From a checkpoint of a small contrastive image-text model: 7.56M parameters, text encoder layers 12.
Rows from block 7 of the image encoder of a small contrastive image-text model, named by matrix and row number. Rows with one number belong to one neuron. Each number is 128 + 32 x the weight over its row's rms, rounded and kept within 0 to 255. All counts start at 0. Numbers have three digits each.
After each neuron's rows are labels from the 100 images, of 14848, where the neuron reaches its highest value: "patch colour" is the nearest of a few named colours to the mean colour under the peak; "place" is the part of the image that holds the peak. Only what is clearly more common there than usual is listed. The data: regions of photos with short descriptions (Visual Genome).
# fc1: MLP up (encoder.blocks.7.mlp.fc1.weight, 768x192), inputs 0-63
# fc2: MLP down (encoder.blocks.7.mlp.fc2.weight, 192x768, transposed), outputs 0-63

fc1.596:097120142132177146134152120189146116179113173121117102164102128109167179121093160117107155100120117097102126048104160159167113188102119148114109174122190169109107142070157078128162105151132149
fc2.596:226097099160110082105161123136140119082104114085098158171079121075138146124172103128136131190097122118101104129157120110116128112086104193132088094095125131189142113131024112148113134098132181
patch colour: black
place: bottom centre

fc1.545:140117166142170223166094194102157156152099113102083108125161149080173160111146139142068146173105075095139139116104184123183120135172130093087132139101138104160135190119115201200126173130134154
fc2.545:107158098131175105135176141108183160130124139185151119094134090099091045122095142163160052106112158165140095178131148156139105139118110163125142073137097114137113107217081115115084162124071074
patch colour: black
place: middle right

fc1.554:105183113134094151138118134141177113155134152088091140075132100155121156118127144107138126148118078139079136159160190201109124190121162150100160170053145116109137115078132117161171083083154157
fc2.554:121147122181132138143140147104119175115094126154144103094114098182171127057200113077169065152142119138154095102126080109125152114096114155135111094125126187208134129121115123073116093110058126
patch colour: black
place: top right; centre

fc1.751:124077097070168047099075121121192166147092143131113077127130103120102069145151148095165080176114080122132118111122161154151172083127144147108164145152163114148105153125112152099172127146145104
fc2.751:106142134150102127166149100080133083149186095106166154196121144135193143116128082111178211165130181143134159174130161118129132144090157159152114100097096200113131107149117165207085120175112136
patch colour: black
place: bottom centre

fc1.735:107114109199128141187140159104138146158125079078206041077110187114112157107133158096151163084123147151164152112140125131166174163127098110137114110080149105143137122110142139172185080171144158
fc2.735:157102131127156090136161129096068120132160136148135153120175085130093131108112117142139095192182126090135097126131086147157093169149176171141113051140115130037150151104099104099104126100125104
patch colour: black
place: middle right; centre

fc1.134:156142143124126109141149047150107103126148092098151091076068110107186088161138145077146091123137154139116072084174103084073195138150181147144134123140123114132100112136081099108106114119144121
fc2.134:149127130154125130168076101068108090100134088158099172189123148161129148112081057105097143120124115110144198152138145175128151153124096050091244117135106147082158110120152097162142123146123103
patch colour: black
place: bottom left

fc1.588:147093128177114126121123103089136149123141086117113136128161134143128155099061138135086082214108138126170100118113138183104100176123137120134224157157140126160143122144144093095129097121176113
fc2.588:171164165140119116119112197144114120120081090098112122203162076143112042104198116128162129073144084102125138143122106154136170122065096124143056119106159107156085141142130144092130180087084118
patch colour: black
place: bottom centre

fc1.724:106097119123064122168151109118156113175092149089133105125118131080119160101109086097120164093116083119092110129110134142137171111127109076122137191089059108129134044140191114160170088135109073
fc2.724:133098160123157207153092109145138067127118148133157148134149100113166054097115179086135050130123108070149089091113138141127150156145118084168173134180156186085084194125128117072093085103139150
patch colour: white
place: middle right; top centre

fc1.93:103148124119119162158117094109170159163106150037134172087137145136102134076146119136062090095147142090164109128095147090088119175186119115088070166134112082161085082140060132164129134125179141
fc2.93:150164108138101184127121216124098111086116114157127099092138099042171150137102196085137097176167123119128045182089155137136150148133092156131133175123128076136134101107125094163081134088054138
patch colour: black
place: bottom right

fc1.537:110110121126108121098101116193163133087147103153096166109116187111160167113108126047129153114136102115070130105152154191119128132124107088184154129109129102193087119046159207144150127132094141
fc2.537:082176132090162127085102102126115097196141113187077119164160084144123072200179136167112125114110092100149178109118136071105141166153123110049127092080132097082134106110119096091162180162125135
patch colour: orange
place: bottom centre

fc1.753:118108129167201112097078063157099174111167126160079080161115142100089163112105127121096128154087103174105177098077108127118153090101110118137140087114178153075124174140119147109142120113141081
fc2.753:079146105160103172130121131118130083108106093150161128120112128150106148113124124115083112104171151107100093134148126076170116144147140121132095177168111162173152093137156085147147165113102139
patch colour: white
place: middle left

fc1.524:099136115121054137137151109085129165149078101098157149100108173089101075101146209141123135160170056150101130124138129139080149120095123115147171074065077103151086136080081116185124121132138131
fc2.524:124151180105150139169130116133104149160109129123161101154128133149129158096060099107126072105118125086138096128106151095181153097106077141117121124163152118135122125188125092151099096113117094
patch colour: black
place: centre

fc1.427:147113170111119149112157118138189181155108132083090125052127142101107154143109119146136127143166115150151098107111058165115109148132103149110123120126139084143134055159140112052141136076188125
fc2.427:159083086169098101188110131195090150143086124090158150129123109205123125088053157052119108159132114132151076088150113126145163153124131127124132121194108137115119113130123111102148133177144054
patch colour: cyan
place: top right