config = dict(
    dataset='regions of photos with short descriptions (Visual Genome)',
    encoder_arch='mlp_mixer',
    encoder_norm_position='pre',
    text_encoder_activation='gelu',
    residual_init='none',
    warmup_steps=1700,
)
Rows from block 9 of the text encoder of a small contrastive image-text model, named by matrix and row number. Rows with one number belong to one neuron. Each number is 128 + 24 x the weight over its row's rms, rounded and kept within 0 to 255. All counts start at 0. Numbers have three digits each.
Before each neuron's rows are labels from the 100 texts, of 14848, where the neuron reaches its highest value: "fires on" is the input token at the peak. Only what is clearly more common there than usual is listed. The data: regions of photos with short descriptions (Visual Genome). In brackets: how many of the 100, against the usual share in percent.
# fc1: MLP up (text_encoder.blocks.9.mlp.fc1.weight, 768x128), inputs 0-63
# fc2: MLP down (text_encoder.blocks.9.mlp.fc2.weight, 128x768, transposed), outputs 0-63

fires on: "the" (17 vs 5.2)
fc1.664:128137141121119183123161088151124137110096137138134108156110109102106110134135121148118109154110112117101151091105164135137150168137085116155128119143144145149126131143151124098143095148094111
fc2.664:108129102151146195106096133181186170093125146136130106118121100106120137138133101163153118146129124119108134136124104136120119117099119146111161179128095098140122152136121086159079151164147129

fires on: "train" (24 vs 0.3); "is" (8 vs 2.4)
fc1.77:103150115137148220122164139133095109124089104114131122119114135135128130172141113166115120089127142126121164113138127118130144193099117157109160089146164122149116115148097114151141117093143128
fc2.77:147133147134123100163131090125097084124136172115086144140150167093119116115135129093130126149126103101119100132157180162103147136157137122118107182159135037113112139157139147107156099125102131

fires on: "train" (11 vs 0.3)
fc1.309:100121116113148135133179141144132096126165103121148105146130119147118107138091139105127112141139167114145106105122155114136120154109106110090137154114105130142134121161124087167111114125148133
fc2.309:163157136130115142168122157144143103107126129155129129176086128082109162143099147107075092113115158114105129090111144156157136139147132117110144119134128115123140092146136167136126099115099118

fires on: "the" (16 vs 5.2)
fc1.663:158110160106133142113168107146126146126145154132118168124148122098132146136164123138095158128100138072162124149149085156184121140118167103132148160124111083085108124125114097154129139108116120
fc2.663:117121084101128133105102122147142095145106128121123103105129145184141106110086144134171110132126122133134179137081149116133133110123105157125127136127172101093144095170145135141133123138115149

fires on: "the" (14 vs 5.2); "pair" (8 vs 0)
fc1.681:106117196133109114127159135120105140133123133171107140131135141133087146117114127126111144098164133111130131102119114133161122126100169110121129201147109127106140056120090144129142150104126107
fc2.681:139116110126114110129091139103106156108128112079142122150132140067102099120095156101159161158153138152127137140152112134091089129159115120127124077100135117128155116109133096108130097141142121

fires on: "the" (19 vs 5.2)
fc1.271:117141135140139123121123108135125131142142116115128151109128079144104176093119144129130167114111114145117132131137150099123122130144125093142111150093106148137156121095147123150166146099110134
fc2.271:131129092177139150096108119116145117151106165138104119120155140154164115118137163141103107107139145127092131138154108129131093098110154162145145093094130141147158143121154129105105123150118100

fires on: "train" (9 vs 0.3)
fc1.452:082123110111120144138143087111164128099129079112171111127111092100139136128124138091125113169114152166162095153096132116141196128125137125108168147133112134116163109120122140110140150083127165
fc2.452:131116117136145072142162156135112124166113117136100136132130128147140137133072090147118120151118129115133106128177131148143125141134137109120083111163146124133061136139145150113118177142084113

fires on: "train" (7 vs 0.3)
fc1.241:090134113158135140103134173172124122167109149142159083103174142128087094174151145089150092132150131134088071070102119118121115157148137084141157126131085103172126142146117120112098147152132143
fc2.241:131127170131114100115122080111127111125145120141078141149140105133127130126141105155109100075137102108159167156135141143091147122098119138123094093135113152070130090152121130103113072108118146

fires on: "the" (14 vs 5.2); "shoes" (7 vs 0)
fc1.730:122167150129149162119131116127094134114160136157107106134091123125130125085115101146107181133131137136102143146111115132104121138140137120155155138132067129097093126111164057094131127123112186
fc2.730:148163134118171122092155148164166114134139153121107145105119104171184187064088136116105117148133153134164105119138131094158124126109128131154154122159121135148138108109158136142121151135142127

fires on: "train" (8 vs 0.3); "on" (7 vs 3)
fc1.636:134083138107181140116145123135125127115127098140121132171108132087157140133097168141093101143136088136083130168125110119126117168127132135112176097160172125126127103111100133169113098076121168
fc2.636:144138091136104101122154122116116111130120111121098133116187138125107102104103116109143173109118096113139146130102173119114122135092139124166090154103131111126139118116133154097174142126148130

fires on: "train" (8 vs 0.3); "on" (8 vs 3)
fc1.116:129123131113145098119132085118147186132062119110107129113108091116157132096133110125103097127135123121110127145161129085160126115106119104106153132135134164128124158121166136138123138100160131
fc2.116:097134118158151118144173134117164115138126145108130155179171170142158121140108135118120115088138123157111112131104133169119142172088128126150100132096121153127132115156106135119071123163101113

fires on: "surfer" (12 vs 0); "water" (7 vs 0.2)
fc1.219:088174145106132132141091116126096120174107096154087129120117172140148114126144145136153136071142127136109115086133124125152135116146171125096091151115121086140139119112177097106128166137155102
fc2.219:128154173174141165138081132084129092132132174120135128114109138146105143160111166116134119122070209130167117120139124156136176141105128153131117169128107091130152085125098176147159117145163147

fires on: "the" (12 vs 5.2)
fc1.685:133137122121110138125154123088157155113178126098168134111099190185113124154152129135141106087097155116148122139165100116162188099150116125131156155126139116122143146167140118121157152081152134
fc2.685:090118135137136145181115136122114118112078080150155133151133122110161113129093108141104126113106038110122129113140171133145139149134127138121078096166130145133112122153135149115144121144097094

fires on: "person" (27 vs 0.4)
fc1.518:133101097144129164149121121123133111163101110118130143132136140142126138139118144152106152098162140168116074163175137151122155162094128133169130119132110178107134090116147142135123138094131130
fc2.518:109155127101129115075142121156122139088173129113117128134148111109123122129137113111119130082110120106124156150119133161104121129078131124114151170124124118111140172156114146142154135134152108

fires on: "train" (10 vs 0.3)
fc1.90:131132105132173145120120106147139090154127106134107141118143112152129146110124143141106119122075175141151115162171138168134135104153099099152112089168142129122142131121132120098148136076100114
fc2.90:152130137148168120127159098158110152124147134100107127144135174124131139096126192172152107138146151141132131079128120123160112120064152134119102137118123166103125105079110124112158106098137148

fires on: "the" (15 vs 5.2)
fc1.191:119155122102142116136166142130104137099113143151139155126135064125163166117138141106132143169119106112130119091139110119128087151165105121161109129111097150150114130103131131098146121125119094
fc2.191:115099154154142153121112171115112143130153138139118111099120167131102108110144100089064113146148106158104116122116144148127146130123166157136138164109130112121132138126118129102127137112087150