config.yaml
text_encoder_inner_norm: false
residual_init: "none"
max_steps: 8500
Rows from block 6 of the image encoder of a small contrastive image-text model, named by matrix and row number. Rows with one number belong to one neuron. Each number is 500 + 50 x the weight over its row's rms, rounded and kept within 0 to 999. All counts start at 0. Numbers have three digits each.
After each neuron's rows are labels from the 100 images, of 14848, where the neuron reaches its highest value: "peak at" is the part of the image that holds the peak; "patch colour" is the nearest of a few named colours to the mean colour under the peak. Only what is clearly more common there than usual is listed. The data: regions of photos with short descriptions (Visual Genome). In brackets: how many of the 100, against the usual share in percent.
# fc1: MLP up (encoder.blocks.6.mlp.fc1.weight, 768x192), inputs 0-191
# fc2: MLP down (encoder.blocks.6.mlp.fc2.weight, 192x768, transposed), outputs 0-191

fc1.561:535451508429518516555507555521471547415529453422470500510454543479547505532506484493452518479473468522560544454538393343544535434507516520515449545460422450417425504487493444523558425444477538447588553506461605509502461473491423473490517562526479497520478431475529524533447395409540518447558475559522463554561472470490580567507418511400450427467466561461459548476507494534500546523551416490417465579463553599483549487507564407478497496547507564533554491547524562549520388489445495526508443489625536489536549472499582558623511387535506465484513445471529588532561570547567469502
fc2.561:469487522529470559447568521570457438575491514399405580470478466420483418509398560498522550536591575521466496484507481439521471506438470531530469504414540519535484581524519460559537395474474466435575466478480483487446617460489539517469459438534476449540514444454457554446468506458459454511483439481521568464473539495575521469486630465419516545493457443489521526486613495457471451454536564487541503469570465452551519537389574625445478486525410443518463450540437469543507465504406466441497535474495444535527494502511449522463588553493587468504492482449546346613582510549548464491
peak at: top right (39 vs 14.1)
patch colour: black (29 vs 11.6)

fc1.578:508459469405438546477593579525509491507522541465475557518439424476468531494414461415530430499513552474503535444516466508491446484450488409447443545401511487494422419505576488455529581506550473545477520520407559434474423548484461514474503478553455583531554590405489488516487502544447441547528506495589476516489538473531470448556599512469436550442490522560510580594507514463533539490500446523533471542464491516550529502567473558590508550463403536426631433585517504448492476515501509387499585524576471487465491554501434382461576491474612538400519476524518517417545485573542511406
fc2.578:486531477525493473482492526478488460526503503573485482464505594506486527497532507426444606447560451541539473517404662404517498494356453469533500511487475492501493435469546545523386444446509482434526438526519524529544463532527535607548528550508479428624573463450593418586495528510610468510488495439484469518436507523496544485527480501481541508420459502581513526458442497444479450612550579505545509519526578455485523504431484431410426602517552594585536420448532558558507489497495477546503404467454522487482457433456496462502470433520567511458403459533494444583597478494528466468
peak at: bottom centre (67 vs 9.4)
patch colour: black (30 vs 11.6)

fc1.28:545433483474541566492401470445506574516539499366549534544464426546448481571523535513536521485592446403457492551481528482494494541571484530573546469594554497521463551559465525554496507465428462536458578529449521466563587477618441445502477474434495432444477388463538555599481513509410490525511474515395517438504492523539487548544523551534470484477459629552446469468418459531468462461504469381496409542534499508521548419493497495410436506525543463477552375513538475540486577405470536511453510523477554481511516545466522473469488508432563445448543528542617419473508502537439535595
fc2.28:501585456534563500552573431507514434521539513449490533506479562478555443507478474542498432526525480490433594484570434548500448549484507520468528553512481471544531461454438453459514386460547548469470538445533499560426482427471573571408594531490449511459478596528475504502500472428478529541423508495497478552450497479509482529493484516453503514515447443520513595521569581512455557467511381443577477527564407439517509480487478431574438581478620476535363446505501384469451483441610433571484490491507519471624497588567513549588439471533452431554429504572531482535475587518527548469
peak at: bottom centre (64 vs 9.4)
patch colour: black (36 vs 11.6)

fc1.527:544492551483508510520556510455571535442482418483504510511464582490531524460477423479507531469469531508519494450420439447425491535482467496480444579533519476475457518502522456489488499510523454553470534538570587433556462550442414519517503554482513504474495497554455564498451575539429516510560558540433500524446542490498432550597467458440529620584530539519520583542457481501464464659412359471503546520508484436427467472496432435472467457582616429493484415512386505489489383591518559561572557520506562494535574463480515558483488495366524487508565455452439568485536573503436452571
fc2.527:587556382596460531532407538568416493576436504515433533524533525502459455517498472560569554461604435479483462535468572526474500519449508533509532409466442505503516514504472477468479488491523594536463510498394506528572580478449537376556454446427501557491477502452452497549421499449473481417439408455508488499488532519525511425481552483565536501493517501497512481513460494529477541495385476509568575436526479529577536525547535553470587413494401426523420460512553500547501467480437546531488546583458468507409467376470534550588537442489460654436403514479495478520465491497406498538
peak at: bottom left (58 vs 14.1); bottom centre (29 vs 9.4)
patch colour: black (29 vs 11.6)

fc1.42:520512605532491534520493420464468585537404500519478500507381504539561500541428516521539531582460500506408538465607522475474459590477574509463480567535461552583491539541440595478522449552481519475427532550422468471488493515537495608432560510489485450540465429486469474485448402552442434515539544471553604529482481462440496549473386444489565512512509467549569410498506493424557439504447514538499541532435455412524501447418456520477484487497549563398480554467466556582504560419521531537445541553463538410486506580491517424506603439494588515551443462522504458521534543621521477434
fc2.42:457380477507478504518453538524523400402520493587457514468565502493421493473480446498507447518475579507462486479495499529509555586469522488466524414468492555422473500499521588515474486546497420594533460443552545486506516531417444470644468526484414465476548451525570545546526491503507481552537445512436412482524465517518554373463589456505536498592522506424522500456519546509548544556579454475416454468590438550559519492407502429509574534481548530556487497549570619527530491502445437521492507470560623594512437548456483479462433583360484537476465554453513428497493484493469595498
peak at: centre (53 vs 6.2)
patch colour: black (31 vs 11.6)

fc1.287:581511419495549425412503531529465507554572448539573414535499417462522462531515501492516475488522478516548578516498407470498478526512539502473369407536462489541541592504540484477533565605509536577466598520461612435505504446466422447447502520568522401523557456459508562503400544469446509470407611507501533533530449486476461535406508560568431458493510513424474492498452479482526413573488402530505562487537588420519475473500422489434556509468500511575455495486430420478537588409502588467427465489563542445429545502463487546523491513482424477529529442456468498478571416564529542491
fc2.287:447533565468488517563519576561494564487474535613491513505537581490476480536488513529559585414578465524593527462524559550417598411496471454477575558513511470517424550583459462409504528393471512456541552509503505459459438555638479477551422486483507475512486532548505479431567519474516404497568473529554525491488423485439507431547539554484539475468486476466473456551475489471518512584434627438499417495520497451531488446492576390518532547448480476464423580508539474444349403505494386553435509568441499568494547485514427542510514473569488525485557466538536544531484477478424479539
peak at: bottom centre (65 vs 9.4)
patch colour: black (31 vs 11.6)

fc1.202:489511495514510521504455430535548483505454488447598517464499470530555454591516515456601351474529538476456531503507521497500388526511536484503568427445465576586518576588418404400525549427509478480506471562429526448531621543592394446479486533494461499392539585505474484500503550506449374576456540589497552531459606503479403418461479530545647418499509580470506564479545531522502517444514447466522502450483532558504431480451489502475440521578440531494532411499517471545515494486455521477460531408501501508556533480451536515479474489503589410443522478482510481482496503513480462585
fc2.202:514529538501537530610586427463518553477601421551502560576484465518506477491510491397578524543484483486489560442526402465485480536547541518517517610557489560489527440469512620493529535535528463584537505446539464409558529547451600427427503450440506496588445459560550417426523531512504584504506458453576566531468491550541506571562528516476514488512543415458514503497522469361481472446575465457500524564547508457510483530517430559423543564509526527419431383522486481477463522464473546495488533557524490630572596580466480613507470554453512462510451455539542448522550452517516449450
peak at: bottom centre (41 vs 9.4)
patch colour: black (39 vs 11.6)

fc1.365:468552437518583513515541407459527529522512448591499421452468518410546537449503591417619467550527557544513511414564497480439555521512405511527505445494487539449542523432458456510464457478535525487532505469454438493532446437456536497493427466480482526460486561513492470367558528487477543535442579482507585407466512535556469420499477437505465492397581486474465552588529411592516456601522490485483584473560578472477478478484521548488484539554481590474592482554498537513419502412455475527573521590546529403555538548495418445483450557519479616461566508516455481427497444482590484554
fc2.365:499583504542435484515430417537544468450354457538494451528479459453470470583472501422453501502581436485420506538502516543446464504470532512448472484458467436599523458564444630495511447539472423535588449445537513529565590498471527477519475523450479531475495497444488585611487498451489557450540448590463468422521419468478547528534524497478480472555484501484501443446408570479463541482622529471599397480473426448478464536561395520441526415465476490485461463483509476465454557536523515541484513448467474478486455484538564469457448519528528447508346479433563553530605498578433590502
peak at: centre (63 vs 6.2)
patch colour: black (33 vs 11.6)