{"encoder_norm": "layernorm", "encoder_norm_position": "pre", "encoder_patch_size": [6, 6], "encoder_layers": 12, "text_encoder_layers": 12, "text_encoder_activation": "gelu", "text_encoder_mlp_ratio": 6, "text_encoder_qk_norm": true, "text_encoder_parallel_block": false, "text_encoder_dropout": 0.1, "optimizer": "soap", "eps": 1e-08, "batch_size": 256}
Rows from block 9 of the text encoder of a small contrastive image-text model, named by matrix and row number. Rows with one number belong to one neuron. Each number is 128 + 32 x the weight over its row's rms, rounded and kept within 0 to 255. All counts start at 0. Numbers have three digits each.
After each neuron's rows are labels from the 100 texts, of 14848, where the neuron reaches its highest value: "tokens" is the input token at the peak. Only what is clearly more common there than usual is listed. The data: regions of photos with short descriptions (Visual Genome). In brackets: how many of the 100.
# fc1: MLP up (text_encoder.blocks.9.mlp.fc1.weight, 768x128), inputs 0-63
# fc2: MLP down (text_encoder.blocks.9.mlp.fc2.weight, 128x768, transposed), outputs 0-63

fc1.185:083166103081133128127177158183113103120119098130122082108126133136109094165103135129201139098102134095119154112135122148075161146187160138165107110059179103126152145093119171081109150148177140
fc2.185:105108109176121169117125097099175178105122101109152137110129171147177090130090122161146125145068134112187159141110105107091137090117149114129096098119083129155105093077142057107103200138062130
tokens: "the" (11)

fc1.174:141113124118195161146150149148157147133081170134094175116137095083131141145141154138084113136134098165160071153159113113071058169135158153189066056165158092083129153126092127204148094155061170
fc2.174:165150153089132151140128190073167150116132109115174120095134113167144079193119132124154148094088071119129147160092102098220108063173160139098118120095096126167096127076101158139053107130130180
tokens: "brown" (7)

fc1.135:091141144057110127059118098123107039163112131133126095137140105135138099148064169130090109149120108142129136099130132126179074115067092163182166159153146097171089113116158091101104139071078136
fc2.135:172119133130140140170183150062165182159134101144078110083117180090132161129164120138122124140097199098092113171105142113113094110140073120119166090153123165151128165200123116175169160129135104
tokens: "ground" (12)

fc1.677:132119179114159089098107155105132077126132092128060123156121116130118151140095199130191112161114116136106123149168171121143098167113126104070127087116073160156108102158176217165106165217107129
fc2.677:119167089066094122147207109125140142077090124175126148152143133139144081154122094115100187135143188163130121121048089115077117171104119095100170158169212116163186124128086118136162123094146096
tokens: "sheep" (11); "ear" (7)

fc1.698:120096108078095143152167116157102156124123173123136107124164184137151129092133047115166115146136128174126131159111153045132172140135085118139184088156215105133092125137084129139096162144137125
fc2.698:141140153194170100167133129064088093173123162175139147126151081085125163110159161197077128138103162067167144123163118124098156104155146077137177130087137124123139120174090139109113109149109103
tokens: "street" (7)

fc1.331:134164124113106099138151117125142157145140130141169120161137131129162137116166081141181076141130073126172141157145101129180074145078074163172085123129105138138116136101151141089102129105072150
fc2.331:093132155176173175091163113096088118143084126115117110125149102085071152171060145092091192155120170139098117137090123137091127129158172118086196208176114081110160100155132132119075126126184065
tokens: "the" (21); "is" (7)

fc1.365:152123188165130128144168091096153180177114121158187134124087122105090102213161141149110105103117148145083137178136149159108071167133146103139103108129110097146075111111116088115153146115144111
fc2.365:099099076130118065133155136190099074160136111065108087135139098132152138127099134166116176162108167089124117143100052138188174138127191107082152142155167174146152177086139148134111157095175136
tokens: "white" (16)

fc1.195:105061150134120184124165123171176125151128157194115126144195163126035073094138156175132132065127176071132102134121122101136179066121120055130143195172092177104110129135129106131159121157106045
fc2.195:106209086182051088114096120117157103173178154140125150173114118121144110147146155140172173096079138146115128096126118142130135155179134134150117169110149141117126154121120154129129042141135103
tokens: "the" (17); "red" (11)

fc1.260:116084112103102132092216141135127173165145136140134102119085138162122153108075164104178183132083103099110122072100107144090101109112131165143106158214117085151152116168159120114119151186119110
fc2.260:150168061165167164133154078122069090098092120189140176145158140102102088149122115151104097123142137138112093126180113124129151136121092116117150078156140168098100165127083122127109131045074146
tokens: "sheep" (7)

fc1.504:104081138169167166175134109162092089084065153116128100133146159187186138203118111110097156192103128104124109119079182076160147156123114106147147141178118119130108127112163134087127093109130167
fc2.504:130122140203132080159049113089103057154151151096122147129136089068128140054109145078113112135094109083078123153193136108090208075144113122148085095138138136149186111191184149172130073104155092
tokens: "ground" (9)

fc1.161:088144120177127157144157156139104122069113108150111082127134088121155188180134231166129140143117121139172129125147148157116114082075100113132139080174163210137141092170075116158162151155126091
fc2.161:135177107104162109147181142200136114207197174114111141182108116102133097128160099119131081167135088130090140101136107070148102104159164112153065149135073097105077152095162099076150119113124105
tokens: "ground" (11)

fc1.153:146135152174174195179152154096135104182176135145073111095183101137115113167168117152083137177153113139122099095162142095061049085153126127088187139157049105134142089145147097176118160084133144
fc2.153:098064154142095160186041106183121135130108104133118107155136169112138135128106184102107183199070152086113159123092122139121187107075110121087106069134143145138111204136154115144160152128146079
tokens: "brown" (9)

fc1.189:127131167189162114121144104140138170107121147189111149129161084136123110116135173140083080099081101148148130166152139070104096102152147142107163185133136126133165119153124093148153140132098035
fc2.189:136086116122104098119107150088159090152136106124140180119054151126124133152139179134125139084140099068137129078130194182178116122102150148156128142133117175149115141091185121105119163186183103
tokens: "brown" (7)

fc1.203:112042141073146109137076148137104141138144098175113123140175111122075106116094147113190105110099170111156100111164082087127064203164089090164170144129093152190121105131159160058148134185164103
fc2.203:109146110123151158164110103101114101104174136068139096105125056143161119128144112164121110175149053127138141123115156115095141218101159168153089103114081113140097127098117061087122141146107144
tokens: "the" (15); "water" (10)

fc1.277:137146114132075136120120118170163079122156126131113146116176171079173168144167124088120139190165123117139114133113180138107091116114053113098157117104087077160130117151136156095157124187102141
fc2.277:088144196122207170157128101141103140109179077108150196160095126109081068117112119148151111092163132112103135101139100105155118121089173116160068115132132186114152158056130176142131132144153118
tokens: "ground" (7); "on" (7)

fc1.609:121093132181113144116141175117137155170152189121115159144088154071107161073040099151113087162171115123082117180116099162114145074176135073127142109155093127144133134134130148164118142135148134
fc2.609:140129096109160085166111097103138093137054157085100157132132115132114156124177149176114189090065121185123138111146131179142176109173074135107109136091100102133078083077182120113083120137144068
tokens: "sheep" (19); "on" (7)